A small encoder-decoder audio transcriber, trained from scratch: decoder width 256.
Rows from block 2 of the audio encoder, named by matrix and row number. Rows with one number belong to one neuron. Each number is 128 + 24 x the weight over its row's rms, rounded and kept within 0 to 255. All counts start at 0. Numbers have three digits each. After the name is the row's rms in percent of the matrix's.
# fc1: MLP up (encoder.blocks.2.mlp.fc1.weight, 1024x256), inputs 185-221
# fc2: MLP down (encoder.blocks.2.mlp.fc2.weight, 256x1024, transposed), outputs 185-221
fc1.657 100:115163114149139151079101138134115140110101130139126123099157155092166089135132105137111148153115127097085098146
fc2.657 084:130092110143113115138122139101098155131122139136109112114132106107106116152132153150054121129126118136124168127
fc1.658 101:112118125141085124148144098146175127131120119139154137116110173090127156119160128108114129126140127152155127096
fc2.658 100:138140071156137145171101139123175117087122127145128108131122081092107111166158154160120124161120105130115194094
fc1.659 113:167148110123156121099138096114154154162105156151138116089134145174143091124142168166175167131112147118069079120
fc2.659 111:121127155132138136104157139118118145075135122126150116094134145120097059166133095123132161104064084102150131149
fc1.661 086:080150121101137121136150171136102136147133102140086135160103163121149086106100094145125142132105115145150112108
fc2.661 091:138151165102115127092141113156126157126131128161159126111114138118125129153100139132109155157130112092086124158
fc1.662 095:116149127123127134152124179112132134138121105124135159113112090108106133113149147118129132085118143100140128127
fc2.662 101:127138132125152125118134113136096139130134117132133151163181098174142161124093123143146125119137116140156109124
fc1.664 093:120107135124137127122111115082102134114137137128118110126072149107139157154136150138186120108134157125132113119
fc2.664 102:107118139124120069143136122117108119071127133131174136112091126135118129129197079139145141120078144137132127155
fc1.666 098:116089121123142105164114128143107139117148087130128097129157093143131084098090140123113113150121122138147097136
fc2.666 100:132144095100181139120151124159097142144121124111128121178161118143139134157169132154153140101149150125137164107
fc1.667 101:103117106140136074132142147136117149123115129154103125091119129149148162136137118203099088126112147125091150141
fc2.667 107:156169096147118149108095166126172149158106146158121161154104125161166104098144104120095134062136126152134144164
fc1.669 094:098146131164121140126109124149090129121171091116084148196134168084146111138137123115126129089146108111155114099
fc2.669 085:103116148123113145163177107119140167154126097181128125133147124127143166140117129124123137111101127106117138124
fc1.670 101:109141111119133140107140168159139206124138116128107094113129133149058117129094128135098151143083140139144096125
fc2.670 106:119139144105124157133125132140109122134135138130114122150122143138171151113136089102068149135182115146098173146
fc1.671 100:129158115147102126102106113155097163174148090148107119124114130160127101134147128102132100115142124132135164113
fc2.671 107:113131127146122145107144166075114132082138112122127137127131070109119069120095173150119136083122149089097084159
fc1.673 102:089152102154135130152140153096113166193140117110134146125101115146142122139106131118114094142136126160172131148
fc2.673 113:146150104138119114093120091154138125100129113098111075151098132107135151140100131141144119099132113135081197135
fc1.674 096:116116122117118147127130134138130078125113154121136133107127100126102077106085078086112118135163170167121085102
fc2.674 089:134108140123105117112148137106133123096135091117144117122134123125128118172129170156104146124139137131068087141
fc1.675 102:150133151127109128138125106156133127151134113145107157132118084121168150101090127136118133140097160138164127136
fc2.675 086:119142104113150099113131193156088122155111132116143133142131115164099124095077153126139102123145117103077142118
fc1.676 105:137130127151107150096079100126161123207105109147110084092136161151131110119145142127106125154100184160126133153
fc2.676 110:144139130102076090139143142154132079114122102155103084106114151126137143100135101137161106171123110104121072156
fc1.677 099:176130167127135155142138129104118150085136114106097146136105157129161139136134096155162111155128141131106166131
fc2.677 101:124107150153124143160140119153142102161138125121163179113161104128152134127151091113105168108116159177167086115
fc1.678 101:159130087096159103170105160166141165109118130144097070133141168180129113161137131112105090123081134145176105112
fc2.678 106:119106145109082115138125159147108095115126108111133176123119139161172111093120106120126185156146173120158128169
fc1.679 099:102108127162069110103131125123120126132094141123163126149148134170133114136117092121153116078155126127154119155
fc2.679 100:101126116129145126109140158171105112164131143164119154128147126146144130132131121129160113133141148132125128131
fc1.680 101:141149135161091146125140151169189134127097135101129139105088129093153113100148164114168145158094135122166113135
fc2.680 091:129129142111135168124156091134153161147127139128089116148142149109112108120186132109168155124177155139140117106
fc1.681 105:121101166116115141143099148186127108153097082078140119119101125116127148114106103099096140160136096125140134122
fc2.681 106:132134093154126157136093151142128110170127145137126111140160099118147127154098137122099104120126156151105148170
fc1.682 093:154087127125121101137132119116133147137166175104146110110153169106121140137125162154136141132139171128136119162
fc2.682 088:131135190116117112133148127139138146186131135113125167175092150092100099151100123121134151134172136151123094147
fc1.684 092:129171133129107120149102124155114173089133135094084136099175178127114148088137127165162155097127133131180121140
fc2.684 090:125113092148150129146124139096131138179138135119156190126123143103102112100097135124117118124157131174118157142
fc1.685 096:143156117156163121112154123126127132153183135127113138151157174139114134158075111132141113118164152120125096142
fc2.685 091:117133097157083186118117085151102129112129151106113147163149153149083117055140115112074128101153132141152111155
fc1.686 100:123146162152133157101096112091132145108094126106121182149123144084136160143171091161160169120143085110130107195
fc2.686 092:122124144147159120110156139108171082104144155129091110103067133152078112115164107117099166097083178106165178121
fc1.687 095:125135102117168099134145123091104135131132131151110107131116137173095151150156129125106175111118134126150100112
fc2.687 094:119150135129098112106122142123130118120128128133120137127110113152144112124156087145154166111100150157146119162
fc1.688 095:140127117142110081160133123115120127146138169184102138124141169168118114114111130133146152105114154166121125165
fc2.688 100:141117091105114119155108127091127119122131118128138144174123109156100153127192118131126133115164085143148126110
fc1.689 102:091117117158135122138120129123126119106137116122113121125125125137082114113106132132108135145084163146119084098
fc2.689 093:122136136097097151124103121114089108074107117093103143134109199129137154114099095102123129117142084144129151116
fc1.690 099:072174140112109088149109148163133113140154144116110123141106162151122122149134097120089108158124128149162060148
fc2.690 105:158121080104164089099111104194108158124138149135126140117145132108116135101079147150108197132148094132114152120
fc1.691 107:129133097167146158129177097117112135165141141159159173146120143127140121134096156120151119089123130137105155111
fc2.691 102:122141111123076139130101130144140092079115115138122160168094122143134128164077155164102117117152127130098194107
fc1.692 103:124148090142077138154103123119130149109104155102107092168138146124113143158099128100146159116139124124134145074
fc2.692 107:132103156093096104182132109156121105086116105151127099144139079115185094123127109133111139101091116128157149113
fc1.693 097:139098116136115071153164110159104104114102118167144124133131139113147130116152153106117115119120146137169160105
fc2.693 104:117163117105066147128095089100129069174147125118149141109099169134147164094134149128065106103111132152149116125
fc1.695 090:086130144170143147149165105129120100084145140134109139112098097103155122165140114125110163139149180148124134131
fc2.695 096:143149148126091121132087133110156139111125094119135097145134168128106162092121138149117097140123156155120146123
fc1.696 099:155131099136121135153111158159088115160142183113164160128090099118130133135142139167120129094161121147124159123
fc2.696 106:133146157115123137147120109122144108124120137137126116088112187116132136095120149148098121131108175106097131163
fc1.697 105:147134102168111158112115107135112196117136150124109113161096141128075140104137178145139134115098146151115043148
fc2.697 103:135141132139138132143090187150109140105148137133143144144100140108099138141110117157143118116149124150105120175
fc1.698 096:104095112153161113130166133133154128104172112125124169148121132115150163128178108109139115107191113145109118135
fc2.698 095:116117145118147108126126109123138122152125106155121145134065130128167149113180117136160139107122194126104141133
fc1.699 104:119122152112129145126108151149119114159119133127116128080087146109204158155118155158084127146136142109109177114
fc2.699 098:118121102132121121125130160127158159179125135129113141105131129150141153109153097126141133132057180124085080112
fc1.701 098:143155145123112125174112153154126098121180163138140141163128091130127154143144131135072127131142121153122126129
fc2.701 088:109117117169157144131160147102118130157157090142118174136146118134136134107118119117168123115124104151131085108
fc1.702 096:161146130118131207144101146112123143160105126140167153094140107136112113150113134140091092215122111155149131124
fc2.702 101:151124150089140122116125079079113101131115127145082138172108113123155127120123081078128133139105121135108105087
fc1.703 091:161123120134094126141124118111110099126106130084130129097125164106129120125140142139137128087136155156118159109
fc2.703 106:132129093153123129132107112121152105075143131136129155123159136154134154146124099164122082139140128107103126151
fc1.704 098:108124086178109138146123130117106135127095098124137132176136144121128128183126100153132160192136102088118165152
fc2.704 102:120143124185135142110113133110183140094131138130117144127120093093170123139130080096102153123125123166167111163
fc1.705 097:115128141128105125093128144075145166176109172122092143150139186115138148113116092125162180113097126132128109169
fc2.705 098:112180093137141121129119096158117148135125132119152135124132115104121138135131130098173117126126114123120140147
fc1.707 100:143108107146122109193130102152143096057142160128102158144124131111151090134107120095122140116116163175095099150
fc2.707 098:130123129112095122134173120111136162089126137077104139105098113098106154114096071142158139122158130160143167128
fc1.708 106:160125176136141150151126172122133136106065151117142158083149125084133133129119142096162140113133118194116109121
fc2.708 102:123082139128161104130163113121140126128129132105167122134117144135123151132107130122107132139111155129117106138
fc1.709 103:107132183131117102124091105091121121103120116113119125148126088129115142181128153116144139130116136134158156147
fc2.709 107:128129165111141104111131091120105106147133116138148101127107145119166140165110110118211138085168152122130180148
fc1.710 103:142137127139116113149142083120121128154146169122162117118134126076146109116075174116128136140136096131107128106
fc2.710 113:124087100162142142162135131143159187112122120135126137147113130123097111161111167137072129125135172141148125086
fc1.711 092:141161099120133114166163126142132182111121154085142136111124147167179160153165129150144094152125133098156127125
fc2.711 097:154141119130078152142112089118140130143127125124115157108150122104060131145118125103146105149185171145167098173
fc1.715 091:101148119154158112098130119094105171170166133111131154138138148151127130128114149157127125081148096112125102150
fc2.715 088:106160075131139139131128112148091139080135144151144129127134184112132127068121107130126123105131142149169104138
fc1.716 102:116170104095126164076142141151169155110149109139100139141135156139122131095130134141123118202111060132138127154
fc2.716 101:131143110152134127115096121137161092118100142150130127152111102111134117122117128087090162107075124140147144169
fc1.717 094:100151111127128149163104144107131135102107112150131108099118115121107143142082116126099153139094128196117124155
fc2.717 091:136126154187139150138126156137147133117112103125085161159106148139100108156113153109164147128153146123105065107
fc1.719 103:107107132091158080130100118152150147174115118144145084118109110134135117135146138123096095116131129130165096111
fc2.719 100:143106106110134114109116121127111129092140130151155124097121170111107167133124135119152136143095126142149139102
fc1.720 096:187124132096105119175082099131106159124138121149111113133103094120149115107094156143110158150087157176142134125
fc2.720 089:147136132134103153121147148123116087166117138121124174145124150132146126115120112121144139096109128129082121111
fc1.722 103:131144147104136129096124100137160205099165129117102155134132125134161159155133139137110099119131134159119193124
fc2.722 108:140097131137150138124129139100120133107130133108170101098130100131084112134147120181101103147142126109082122123
fc1.723 097:145087135172114120103133111125111157147115101132124114148154140143097139137094127116097151084131133083153101170
fc2.723 094:134111157140136170124098164168134154131143125141089126168113134153122136147154079133121137116143101125130150191
fc1.724 093:156121117154099144092134104157126114156169125115129111114177106129150132122110094133130117128144132148133131149
fc2.724 089:127156156078103141149119144114156117117101118116166119150112109136068129132142153092134112120093149126110157155
fc1.725 104:088170102163165094125099127178164114129124134103125169112092112124138169153151162164121121106106132146121135128
fc2.725 109:132095115152129108128127117147103134101128147128143128111149165089101128172101136086098131136071115127098081106
fc1.726 101:085149183136139116123115099135097127145091149144122128151147175144155111177123149138129146117128147144154103092
fc2.726 099:117119149122128122124164138110142125170124120093157119088190104083111131117147084150152140145087167161143132107
fc1.727 106:126174090114123088174126119118121133111108141096099108135150134126154124093113176123112092108120107158084135093
fc2.727 099:155156106217110125127103146104104134107128154126128150117140131103095145094067136161098108120181149113110114159
fc1.728 098:170103120142128142155068129159146098132141144120181136122134117136078150102159147153175120128133156120123140121
fc2.728 098:131090132063166110093116154134123155091110110114130133160156093150156145133088135147133112144139123132150121105
fc1.729 096:132170127134156126123176154137119125087119109098125114129109112148121154087178125120205174116093164156146109148
fc2.729 078:156129133050169135132152080132148166124131123143125134152122166130104145138153141132152126126105177165145125138
fc1.730 101:111158141153146137149087154125111134095134156135160123120064133155149178133124112179128163093115143120088164105
fc2.730 107:111165167125142091150156114096120098134138113149117165103131147123105132098142097146175113132132192118150132077
fc1.731 098:122110101142137136138135106136126109115129136108156131126103121126143148135093114166152103116133125122156142133
fc2.731 103:117154108115156148148102150116171142137119129136131129152146131122151143150144083138140116144176139149142153139
fc1.732 093:081114105149123161111121129138109088135151131180072152133086186134125128113138128110111139162122157121127149158
fc2.732 098:140100119124137118087114134158102161130120116092164092100128089116124150142132157167103114146106173151122116099
fc1.733 104:159139119182130195135127122085113128120179118126136154112149161128131130111106103100132119096126185117119143109
fc2.733 101:135131106095120085109138158123102140084134101091101103103112133165087121120128149134133111124178145116114127133
fc1.734 100:129145121149122121200124087127091122093115147138112125150123162135155130135084099129141137201137123127153126119
fc2.734 099:126143112172125130135176156133084161118143116103137114117153138092148141103125118166161162166148140123147144122
fc1.737 099:123144154110107113130087084113126087099110168110123139077091161118123132115154159112176106133129183135109151131
fc2.737 098:121167125123182110141096172124102117155140098137136141097138102101123119125111123119136063122160153111123134110
fc1.738 109:146129151103120115173111121149119156151128127127103124131145141170128130174148135119142111172088148148172116143
fc2.738 120:115120160130139136115118103173099149124136126106126137119122092091162146203138119112093149115099113167116127154
fc1.739 106:097107140153158129126114096117128112096098118159114154099109110137126148110093169111131129110123159166101106147
fc2.739 097:119114111109143099148096142151107148137132089109129146075120104150110143132099175114072123125170073075083102135
fc1.740 097:110142168109137134137142134120113116103109158166114170122122105090111123102132099095102086113143110141141153123
fc2.740 101:160107154120129161114124107151160128091138119132143096130059150118108095169096154140106140112103099160096124093
fc1.741 098:096112167143126126133143154153113105125123135173141141137082118127142154163121174145118150135120152140131143127
fc2.741 109:091111133130128135125135123104120150138135119112139152083140139100097156182115144139144150110118110140096164138
fc1.742 100:123159190165144104141093137115117142135087117098153171130105139155186101143099163186149154086079123121111138140
fc2.742 090:124115087136120128128176082106111133137138136103101166116182145140083126124168152086126124139088137138111103138
fc1.744 097:095113122119107133154096121130123121142094143162100103168123123131130169128097064114133133119100117148125103098
fc2.744 102:132098148058175093133113144111144131109145118129128105179105096125091150133133155181114146105071191149149157130
fc1.746 098:119116148140178103168140155147129140147151118113131133119140122152121116113080106142112122157119123113111117120
fc2.746 093:111100103154115163121131107126093083092120123105135125122135132127100097126142155178105145112130090094113060146
fc1.747 100:121149089118140103136116189148113118155118111093108122081112118105136076168091093150161109124100126130124101094
fc2.747 098:167113098112140165136163179143114147142121117131117095076129149134094102160150133150094137150110152135091129146
fc1.748 109:120169165144110089152112116149129106122110166161157093125105140137116103095154167127155135164171113136091148110
fc2.748 123:117112082156147104160102106141156097073148121159095132120119121108146124143131194146097138118161158130117072159
fc1.750 100:107150148161135086130115140129118157118109170154107119119105076123094108140124130099113110163130094125127158099
fc2.750 102:135140138120130114157151099100119129131129124094094116111135136135102120124161073131110137126134137129128118095
fc1.751 101:138108126143119102108136148126116124107063086074083109146113130142110122082131126149114147118176080169110129098
fc2.751 102:139155128156106109112168145154113172099114131116119101153061148155195157081109155164122130127160134095099115123
fc1.752 098:120166115172152123110157149143063121100109121122170150126134119115092148123139143101129143130162163124121149107
fc2.752 096:129110108153145113103137097121123144114131140071124104126097113100161119120086155162127136125135083114123116094
fc1.753 096:097128149120129136131143121120071111104133135130137136152165116127126133124123151134092120136168160157189126123
fc2.753 097:119123114154114107134154111108154101104116156159128148092139133092125104167116159111172169178119140093124101109
fc1.754 099:119103080116151126165140108089111134154146101114133127127131115163162167148114129141098110109125134105143199105
fc2.754 091:111124126150121175115124110155127138121125132079156145108135131156128118090119099140129115118124149144128130120
fc1.755 097:145132132145139145162109131102161100170112122119103117112132169134072138150177112148136094140159131159129158105
fc2.755 113:146141181158174122117132130107125122080147113131126098126136137140136140133151115122130164153162088106125139171
fc1.756 099:147134106146100143130087088118064097096134112135130101124116100106105079115117125091139126139150103131135116148
fc2.756 082:112143138120137134131102068163173149128138109138082100111116141104142131133118170150083109113139100105137122139
fc1.757 103:117110159168107143082203112106094122126137113148104129154109113096121162078085131113146150120142131099125123109
fc2.757 091:146113150113101120138154092136117102111121129092187144145139106122143115080082100145113109141169130136110102086
fc1.758 097:137121108117090130128126172152151160164147181152119127130113148133148141127123115117106100149193145118100179131
fc2.758 094:146095138098121150092135154155089125129123140083120119109126133182133086114125154129175124090108144094117127121
fc1.759 101:118126133123115159100157137095115120140096112117075157168113122127108150121085121091093139118113119139133140137
fc2.759 111:122121139146119140110112123115155132159115116143143135134111115126128131115116127111098129117165163150080125116
fc1.760 099:112107139142111117117118102108125117134158138134128108172125116123102116111090108121126148155097129085133089107
fc2.760 087:119101089101105109144102070140107097154118135122159146115207137162083138185181145162148151149097103148100128123
fc1.762 103:136097153129124152110119103088164157136125146100118107115134148182107129120133154147151148094126091135136095167
fc2.762 097:145089093123133136148132099111140108097112136138147083147147144114143129143110130129143133159102127113107144112
fc1.765 101:129111128153148118134110118103102098111075157148100135112137096131089113123093145128101086144098113159140186120
fc2.765 098:157110141140112144110115120136109126135129141070165149108131132143167135146121127128138132148181094107127131152
fc1.768 102:149132144106122110150141149100094123128151137125126113115137180152123127165111089175110109075117107134103150136
fc2.768 109:128127113121139147128123151138156101154099121117145120077129127161106095068134138107140123140111126148076058123
fc1.769 107:129138106114105136188134098112110151100166108124086145103104124163110151123104143084124120149154129138143129138
fc2.769 096:100127121146132127124092145156180111109135137114107147180092123100100141124127159139106118129156120137115172187
fc1.770 094:098165125142118116141120122132098126077133124160126084140147164169113102117136140118099171107160128109143148131
fc2.770 090:143109131137116122134124117143141148104136103130076112127120104094130143170076126146112147127139133130136135132
fc1.771 097:125117137109107127106116146139106131138146110125084150164109123128119085142103151173107104166124125143138143144
fc2.771 092:124154146175159092130109134154111130087135125089132138126171104141088141124129115096129105141063121091113117124
fc1.772 106:134112150137090133164150125105118109159115143123134128121148123158179120145144126110146101100131166139126125137
fc2.772 121:119104097123153100146129124123150123101130114128156169121129108118173139127134112117163123173142162178131116139
fc1.773 109:136117091156120145151139116125123149166096128135133094164123115131135115127090105115137156147158142176090079144
fc2.773 111:112096156142139136121123098137135122092109133095103134107135175116111133116109172150113135135142111101152118124
fc1.774 104:158174102156148127125157108141167121107102121106129104141131194136136161096151073154157138117105176149128145164
fc2.774 103:129116175089154107132156120108134101140126120145143143138104158109083103115122094174180112093113171145155130106
fc1.775 093:137104168117129136135108086108145130114079140125135124146164134160114115073129125129100142098118127124072117136
fc2.775 088:125103126137151144105153170147129148144113132112096103130117090159180163107111094138152143130142122111169125110
fc1.776 099:130085160164130125128130131151143144086135158099137143183140108122133142098083093162150143122141112146159136130
fc2.776 098:125162046082132126139179124118157127128110138117135123128152121160116156164161181161150129120128156137118144113
fc1.777 097:093163124132117120106113152153121154133115133121118183163173112164109101125103097153145133133118158120080137130
fc2.777 101:142122146166198144112105148130104168078141107100126117122142081113121115104126136161153108142138071093131100153
fc1.778 099:138109122128078093156140141144128136094122121081156134116141098111130153157085125116118134157104136150136148143
fc2.778 088:113105155087117138131152143126153139156117112105142134128113137153167158140169109135130142155105115141132117120
fc1.779 101:113123139083147094110128097168147134106130130088104090141080160115125168199101154141141119099132155130135118091
fc2.779 100:140136132131124144095125061154113161191125134132160162119115104086088162145139114145198119100077190109119074125
fc1.780 097:105179110146115104144129117114116112162157127120111125131178116163149099145129156136132071123141124111145135101
fc2.780 083:125126147193144135131119163160096167107115127110123145141137131120103110110069113121105114080157100095163092149
fc1.781 096:145105109070138115144109132120137130117129127120155119106115129145100150145123151121121130179104128124138148144
fc2.781 096:118105112116156191147157126093109138045120114127159158147129091164150087124176108170128153150114125119099122079
fc1.782 097:146129106158074132149181097139141171166163116115110136128132162134146144117151115147169149118139132131179119138
fc2.782 101:140104126132113123159093112141108105134119139187177115152083110153151115139153146151154118148111130117085171092
fc1.783 092:168105118182118140139172132119134134117128108107112134133119138142171127153165170126159094102147171122112118073
fc2.783 089:104172167096147135112175108134116156139122126109132175127144121089092104100156088120172119114093141159067153140
fc1.784 100:120112123129103118178116105163083111098157150147124097101142133094159139149127139125121128132110154144170106171
fc2.784 108:112133132145128161145132136117132117141117123133134139166058135159129117124134075127109137133089136138171123141
fc1.785 102:169145134109163159101144107087113156129126138164146137121152116094097108097122100123112149121116108135140135136
fc2.785 107:122165139117123147102147151112109167113132130124152102157138109126137108153138148142119168125138113143116131147
fc1.786 098:142108133114139112176136109125163146101145168125152137140150130103139107154110155188140153164128111122174120159
fc2.786 100:148107171153101100098158155125146174148113144124135099115172117103128096097158122133117159171117110139092139103
fc1.787 100:116132126114119166128126129101120120139082138149160125131119152149086116128133106139130120145138175129085079168
fc2.787 097:116174143123177158149110159133119099104127123113127143158141089129115108103092179131070101098144150152142139115
fc1.788 098:116121138161105125156105109116188113157099183114145157127139157130130124133167161136153122126145150147113141119
fc2.788 106:114139131144149110156135167156140112120112115135122125163138114133126127152153074138142121162118088134145162122
fc1.789 102:146126171131122146119144143108144138080139158078142137142082114135184150134111081120189158085105120123133144139
fc2.789 092:139117127130120084101138105134112126088115121086185147105136146083144074155125137134066118105136106137125126081
fc1.790 097:091147094133119130119128083119140126111110129099153139129094104161152159149110097115127139155125115152113155153
fc2.790 105:123140107125157124147168151139154189088124134121133113166139108114119160131144116176122140135100131122141179128
fc1.791 099:086125140130116129147119140078135121112154141107076154138117174140105145146099162122127119120134180106146117118
fc2.791 093:148210132105162084164144106148145138162145130162137146106133112094132104135136075136126152124102114140119129123
fc1.792 099:121137112156127118104143114082115111118118164079119098122170151106151140118157116146166126103141144128058151162
fc2.792 095:107137117162119145138105094130125086117135165139173171090122131117131110101130130092191112136142151126178131119
fc1.793 100:134119170119174143117121107128120147151085140160130114157125101167126161094101161135131122133138104117096157127
fc2.793 104:160085126139143123119121119193140117146114161148149115101129115125154102135127083166151137116129149095072148129
fc1.794 101:121125157156137145106134080090138135122099126144109129072166140166115139177081114154117118134110118136143136106
fc2.794 098:146126115184123132153086137155130125146125125134136134133142113128166117129139136093070124090118128135107151122
fc1.795 101:118071135157129134126144127122097154155110175150107106110157132178144126107158106095111174140107108184147094133
fc2.795 092:119113148128129110131126145095150102119108146122110131105138092118088124147095148133169132165085156133148151148
fc1.796 094:094097092133077116128163108123131101097122148136118088138111131131143132178133107131126144144091166155135120120
fc2.796 102:133124116095127109147095130135133149092139104156129133114120164103106133121128109139115128140086119148119115134
fc1.797 092:155129098130143071115095130119163134159120153113171117118131130134134154105120103186168145114117114133109154144
fc2.797 093:122149120136133146149102124103101123092124123109098128107162154112149126160138140131130100152148163138138125112
fc1.798 097:146148101118159142160190134149116076141129164116121098136091141090111161105171157176128115152090149152156158127
fc2.798 100:136120134158185109107124130133167138126138143137160124133133145136152089126108110114143149120078104137139134139
fc1.799 095:125150133151052161167100104145170143152110163156162147105127164168056153108138125093139120134130109128119144166
fc2.799 090:144160122112164102105098120137149110109129127133103090100119128110150138135151148160095150179150138137127076107
fc1.800 093:145113149121140159091134101140103155150101147169109116126119174039119149133114109093138138093076152122175113124
fc2.800 094:153144125118131108158132111136177074116129133133121101154132129163057118111126147154113149147097135137129177103
fc1.801 116:161158143183185112136123148121119117143164183122102177132164147125126140164122108116125161062141112101118146147
fc2.801 102:128131119211116108127146140140135132137121124141120095141122088135088122128098109151044110127101116166124077096
fc1.802 106:112129117132125126138106120087135114091124127106107117151157111109067131161109097138114108103132176140160147120
fc2.802 106:160172138133112101128133123154117118126131124104065130129127120150134129106150103155124119121137127109140097094
fc1.803 104:077119066069144095144120117120132119189105159126126141122087124103148153130128170149134120151107089119134140106
fc2.803 106:122169072094117099138068128121140161075130110100122142128093145145119166114120144133069128100192129120113111156
fc1.804 105:167118144182096096138142182110116100189101098110110090156118142142121129126117118149122077122132137148104084081
fc2.804 099:113139105161077121121140123135160101093132115141060122148112124101114114091171124091122093130129165092064147190
fc1.805 095:099184121137097122129130100152167131131129120163100134137111110121136126151163155172133129128140126137163114095
fc2.805 098:127124121148177169159108094120107134124126141130130116078176150095089168145114118121120075152186130139125156126
fc1.806 105:085119138068148112151117119115135152123147137143155145171149124136135134139119104114115119110080125120129119128
fc2.806 104:110116110065154119142107104079138117155110142128106103130168125145137127111140127098136115102143126102132072117
fc1.807 100:109103135124123169133099130146153150184135127134090134111080102116136116157180145130130119114108166117089129136
fc2.807 114:108159109107116161152126115100097130129138139109113102153104117132124135146112152128115171118135129091082110109
fc1.808 098:113102141163129121118081116140105121102131121133134123121169161144078116095130100157117133136113107144126125116
fc2.808 098:118118128135071159133120123142117101142122104144119130129102180135108118124115121134059145078130120144163075139
fc1.809 097:104132109116133124087104163102163138140149129101125091131131136159111143162126114139134131140135139128143107103
fc2.809 087:140142118120071131153095111139151121113139085105148160109151137120141113113141124108115086156138117139130154118
fc1.810 106:075153098106140083129136106150120124167127134132124160109101115123135129111100091106098099163121113132125119101
fc2.810 097:119170092161082115123126135180125142112147137151100145148131119147148133122057169138149149085193127119128134130
fc1.811 109:081113106189150110162093123102131111112117124113109144123179067107139132143121091124153101133129164148125125118
fc2.811 124:125156120132171077126123078117132099124125126111145075150105118132132116156143130105141122117114112156140142132
fc1.812 098:096137163130162079141130141159137102164121166127128108120159151117119124096146151151107145134119114134149119150
fc2.812 094:112110112171164120155079120176134067113133137111131171094098165121096120146126155133117061116158161157121127128
fc1.813 104:123121178147116125133097118150127131131101111166139121128123090114086104122131137133134176119114128110165119134
fc2.813 100:141152120118090078082129141139104086081136128143085121094083150120134129110103104144120123099139103113130152130
fc1.814 095:113149116161141140139137097093136147085149103124100151103140133128139099144127152111161153097081103118125116175
fc2.814 098:115142082132114167121141104132140159109130117117116090099121154129054107120155101135133110115149111122126150089
fc1.815 098:096106127128096101152129110138108096113118122131109117130092101127113098156123087124094134104106114135127141138
fc2.815 087:147129135104120116149118129135080129096145135087118160116137153137127166087133129138078151137108128132128123139
fc1.816 097:110118136147121159153118152153137159084103099134127151129106107101130102136173144128113148143105164132174126138
fc2.816 102:134103131153179100123119159137145125136124097129182096121089105122108080165112137165106161124136080123094136125
fc1.817 098:119156130140166106130093139116113130165097115150094092085168147104122160187154122141169158150138166146077113156
fc2.817 086:124112165080122179144124130133141113159125116152159118118088125110159108111125172150101101129139109161170139131
fc1.818 107:077115117150115124177150128172116114147152124107134130114162116151161139138135125155142136147118127126126142098
fc2.818 116:115126093154096124149118159138148131110114116156157185098173098091143118114144151111127088145134175166142121153
fc1.819 102:165148148123104153089125117140133106142123124083096134102073132101130164149111124149123145160127162131157154144
fc2.819 110:130114170095104143146135101136090154139112111134119116118128153166075117136097099141131120116172153105113132109
fc1.820 102:107148109104108124131105100144103156124112143155129107100113139130148122120076121151142119128124152124184137100
fc2.820 096:133155106095146127144152146163148115132133147137122128130136152134113135095135142116141115130165092113153136137
fc1.821 097:114114122140126137168130150180096117118130129110088132118140159127139101129083135130150113147115134139174148112
fc2.821 097:120127098126145149145157086160129128080147141093133139151093110079099124125137138131089138134134067144098119135
fc1.822 097:112161190137107087076116087109112103129134105137150073102103131150083152116144127144149118144140104114108131108
fc2.822 094:149090122167092100123093122153149148132125144122160058097146144098106111092130105116146134107095116123140153125
fc1.823 095:100054088105107118140140132138122162116122146156166107133118087096134107077148126127100118180139141149130126148
fc2.823 090:117094148073147132131171143150148149147126125139142135138205184121161166131114111153145126165157159149138144143
fc1.824 100:161079164107179127120147116101105115109134123110159131140127124120128146110159127117126154168075066120126143149
fc2.824 081:122151155079146117104100101113130146158117142100140121117163125136126106131152136124162106153097171158185138091
fc1.825 103:121123169145142118202125095073154120124125136096146103120127128144082163173123148119089144158114089134120074132
fc2.825 097:117124131105134165116083106169118146088131121100120101120135113121073140136137117081147146142149113139140169101
fc1.826 101:111136099143130100169144125120120075101128105113083115081122160135074147107134086165084082104156112104117109126
fc2.826 089:133132113169119128094122100140130108204133108141121098163121113107180130084104160100115149125107102140126123156
fc1.827 101:099127141142137108121131124129112133132156115119112172131149067126125167134069115123127128166121124149077112177
fc2.827 086:120148180091150109138113104127102108139139147126130150094143134157131071113128109122062121123133111151114168113
fc1.828 103:126114098100113115121108094117131122174118139154102146123112146112075163141152137117141109093142166169129126133
fc2.828 099:146147065165141118145087127131169151091142121067154117140108155110118072119141167152139094120140104103108191124
fc1.829 098:136121132139065084143144112140165139147105124121127115112133149148131145119142120123170135117139116156129139115
fc2.829 096:141166081150112137120115110157158154097127120128082128128140106136133116108136153096088115125142128122102135111
fc1.830 103:146142123137110086111188146120104117132133125117127098141154176118151183168154057111152148112092174183156118115
fc2.830 099:118107144084139126109113112174135113130117113153138091125126163109081066137150138080094101160146108138135142166
fc1.831 089:114096134122150141141103108154132127100117147101121113125084112117103129154147111131092096113138111121145167110
fc2.831 082:134094078107112121106119153107119147092130127145106129147093137172122139132120119146146089126139138113157180100
fc1.832 103:095121142167137177127153122133103110123121094131147141098188139096125126108150095119162134121093113151119126110
fc2.832 096:140113118132115105134157130167103167132130102134113140101098078152114127152106133122167145112130105138137125131
fc1.833 110:140114177139169158142133065109127128094136123129124094141127087138173124127118197164143116148105114142123148121
fc2.833 108:142100077108094177103100138156119117196133159138127094162131131142102099140083150107089119136117129142111126112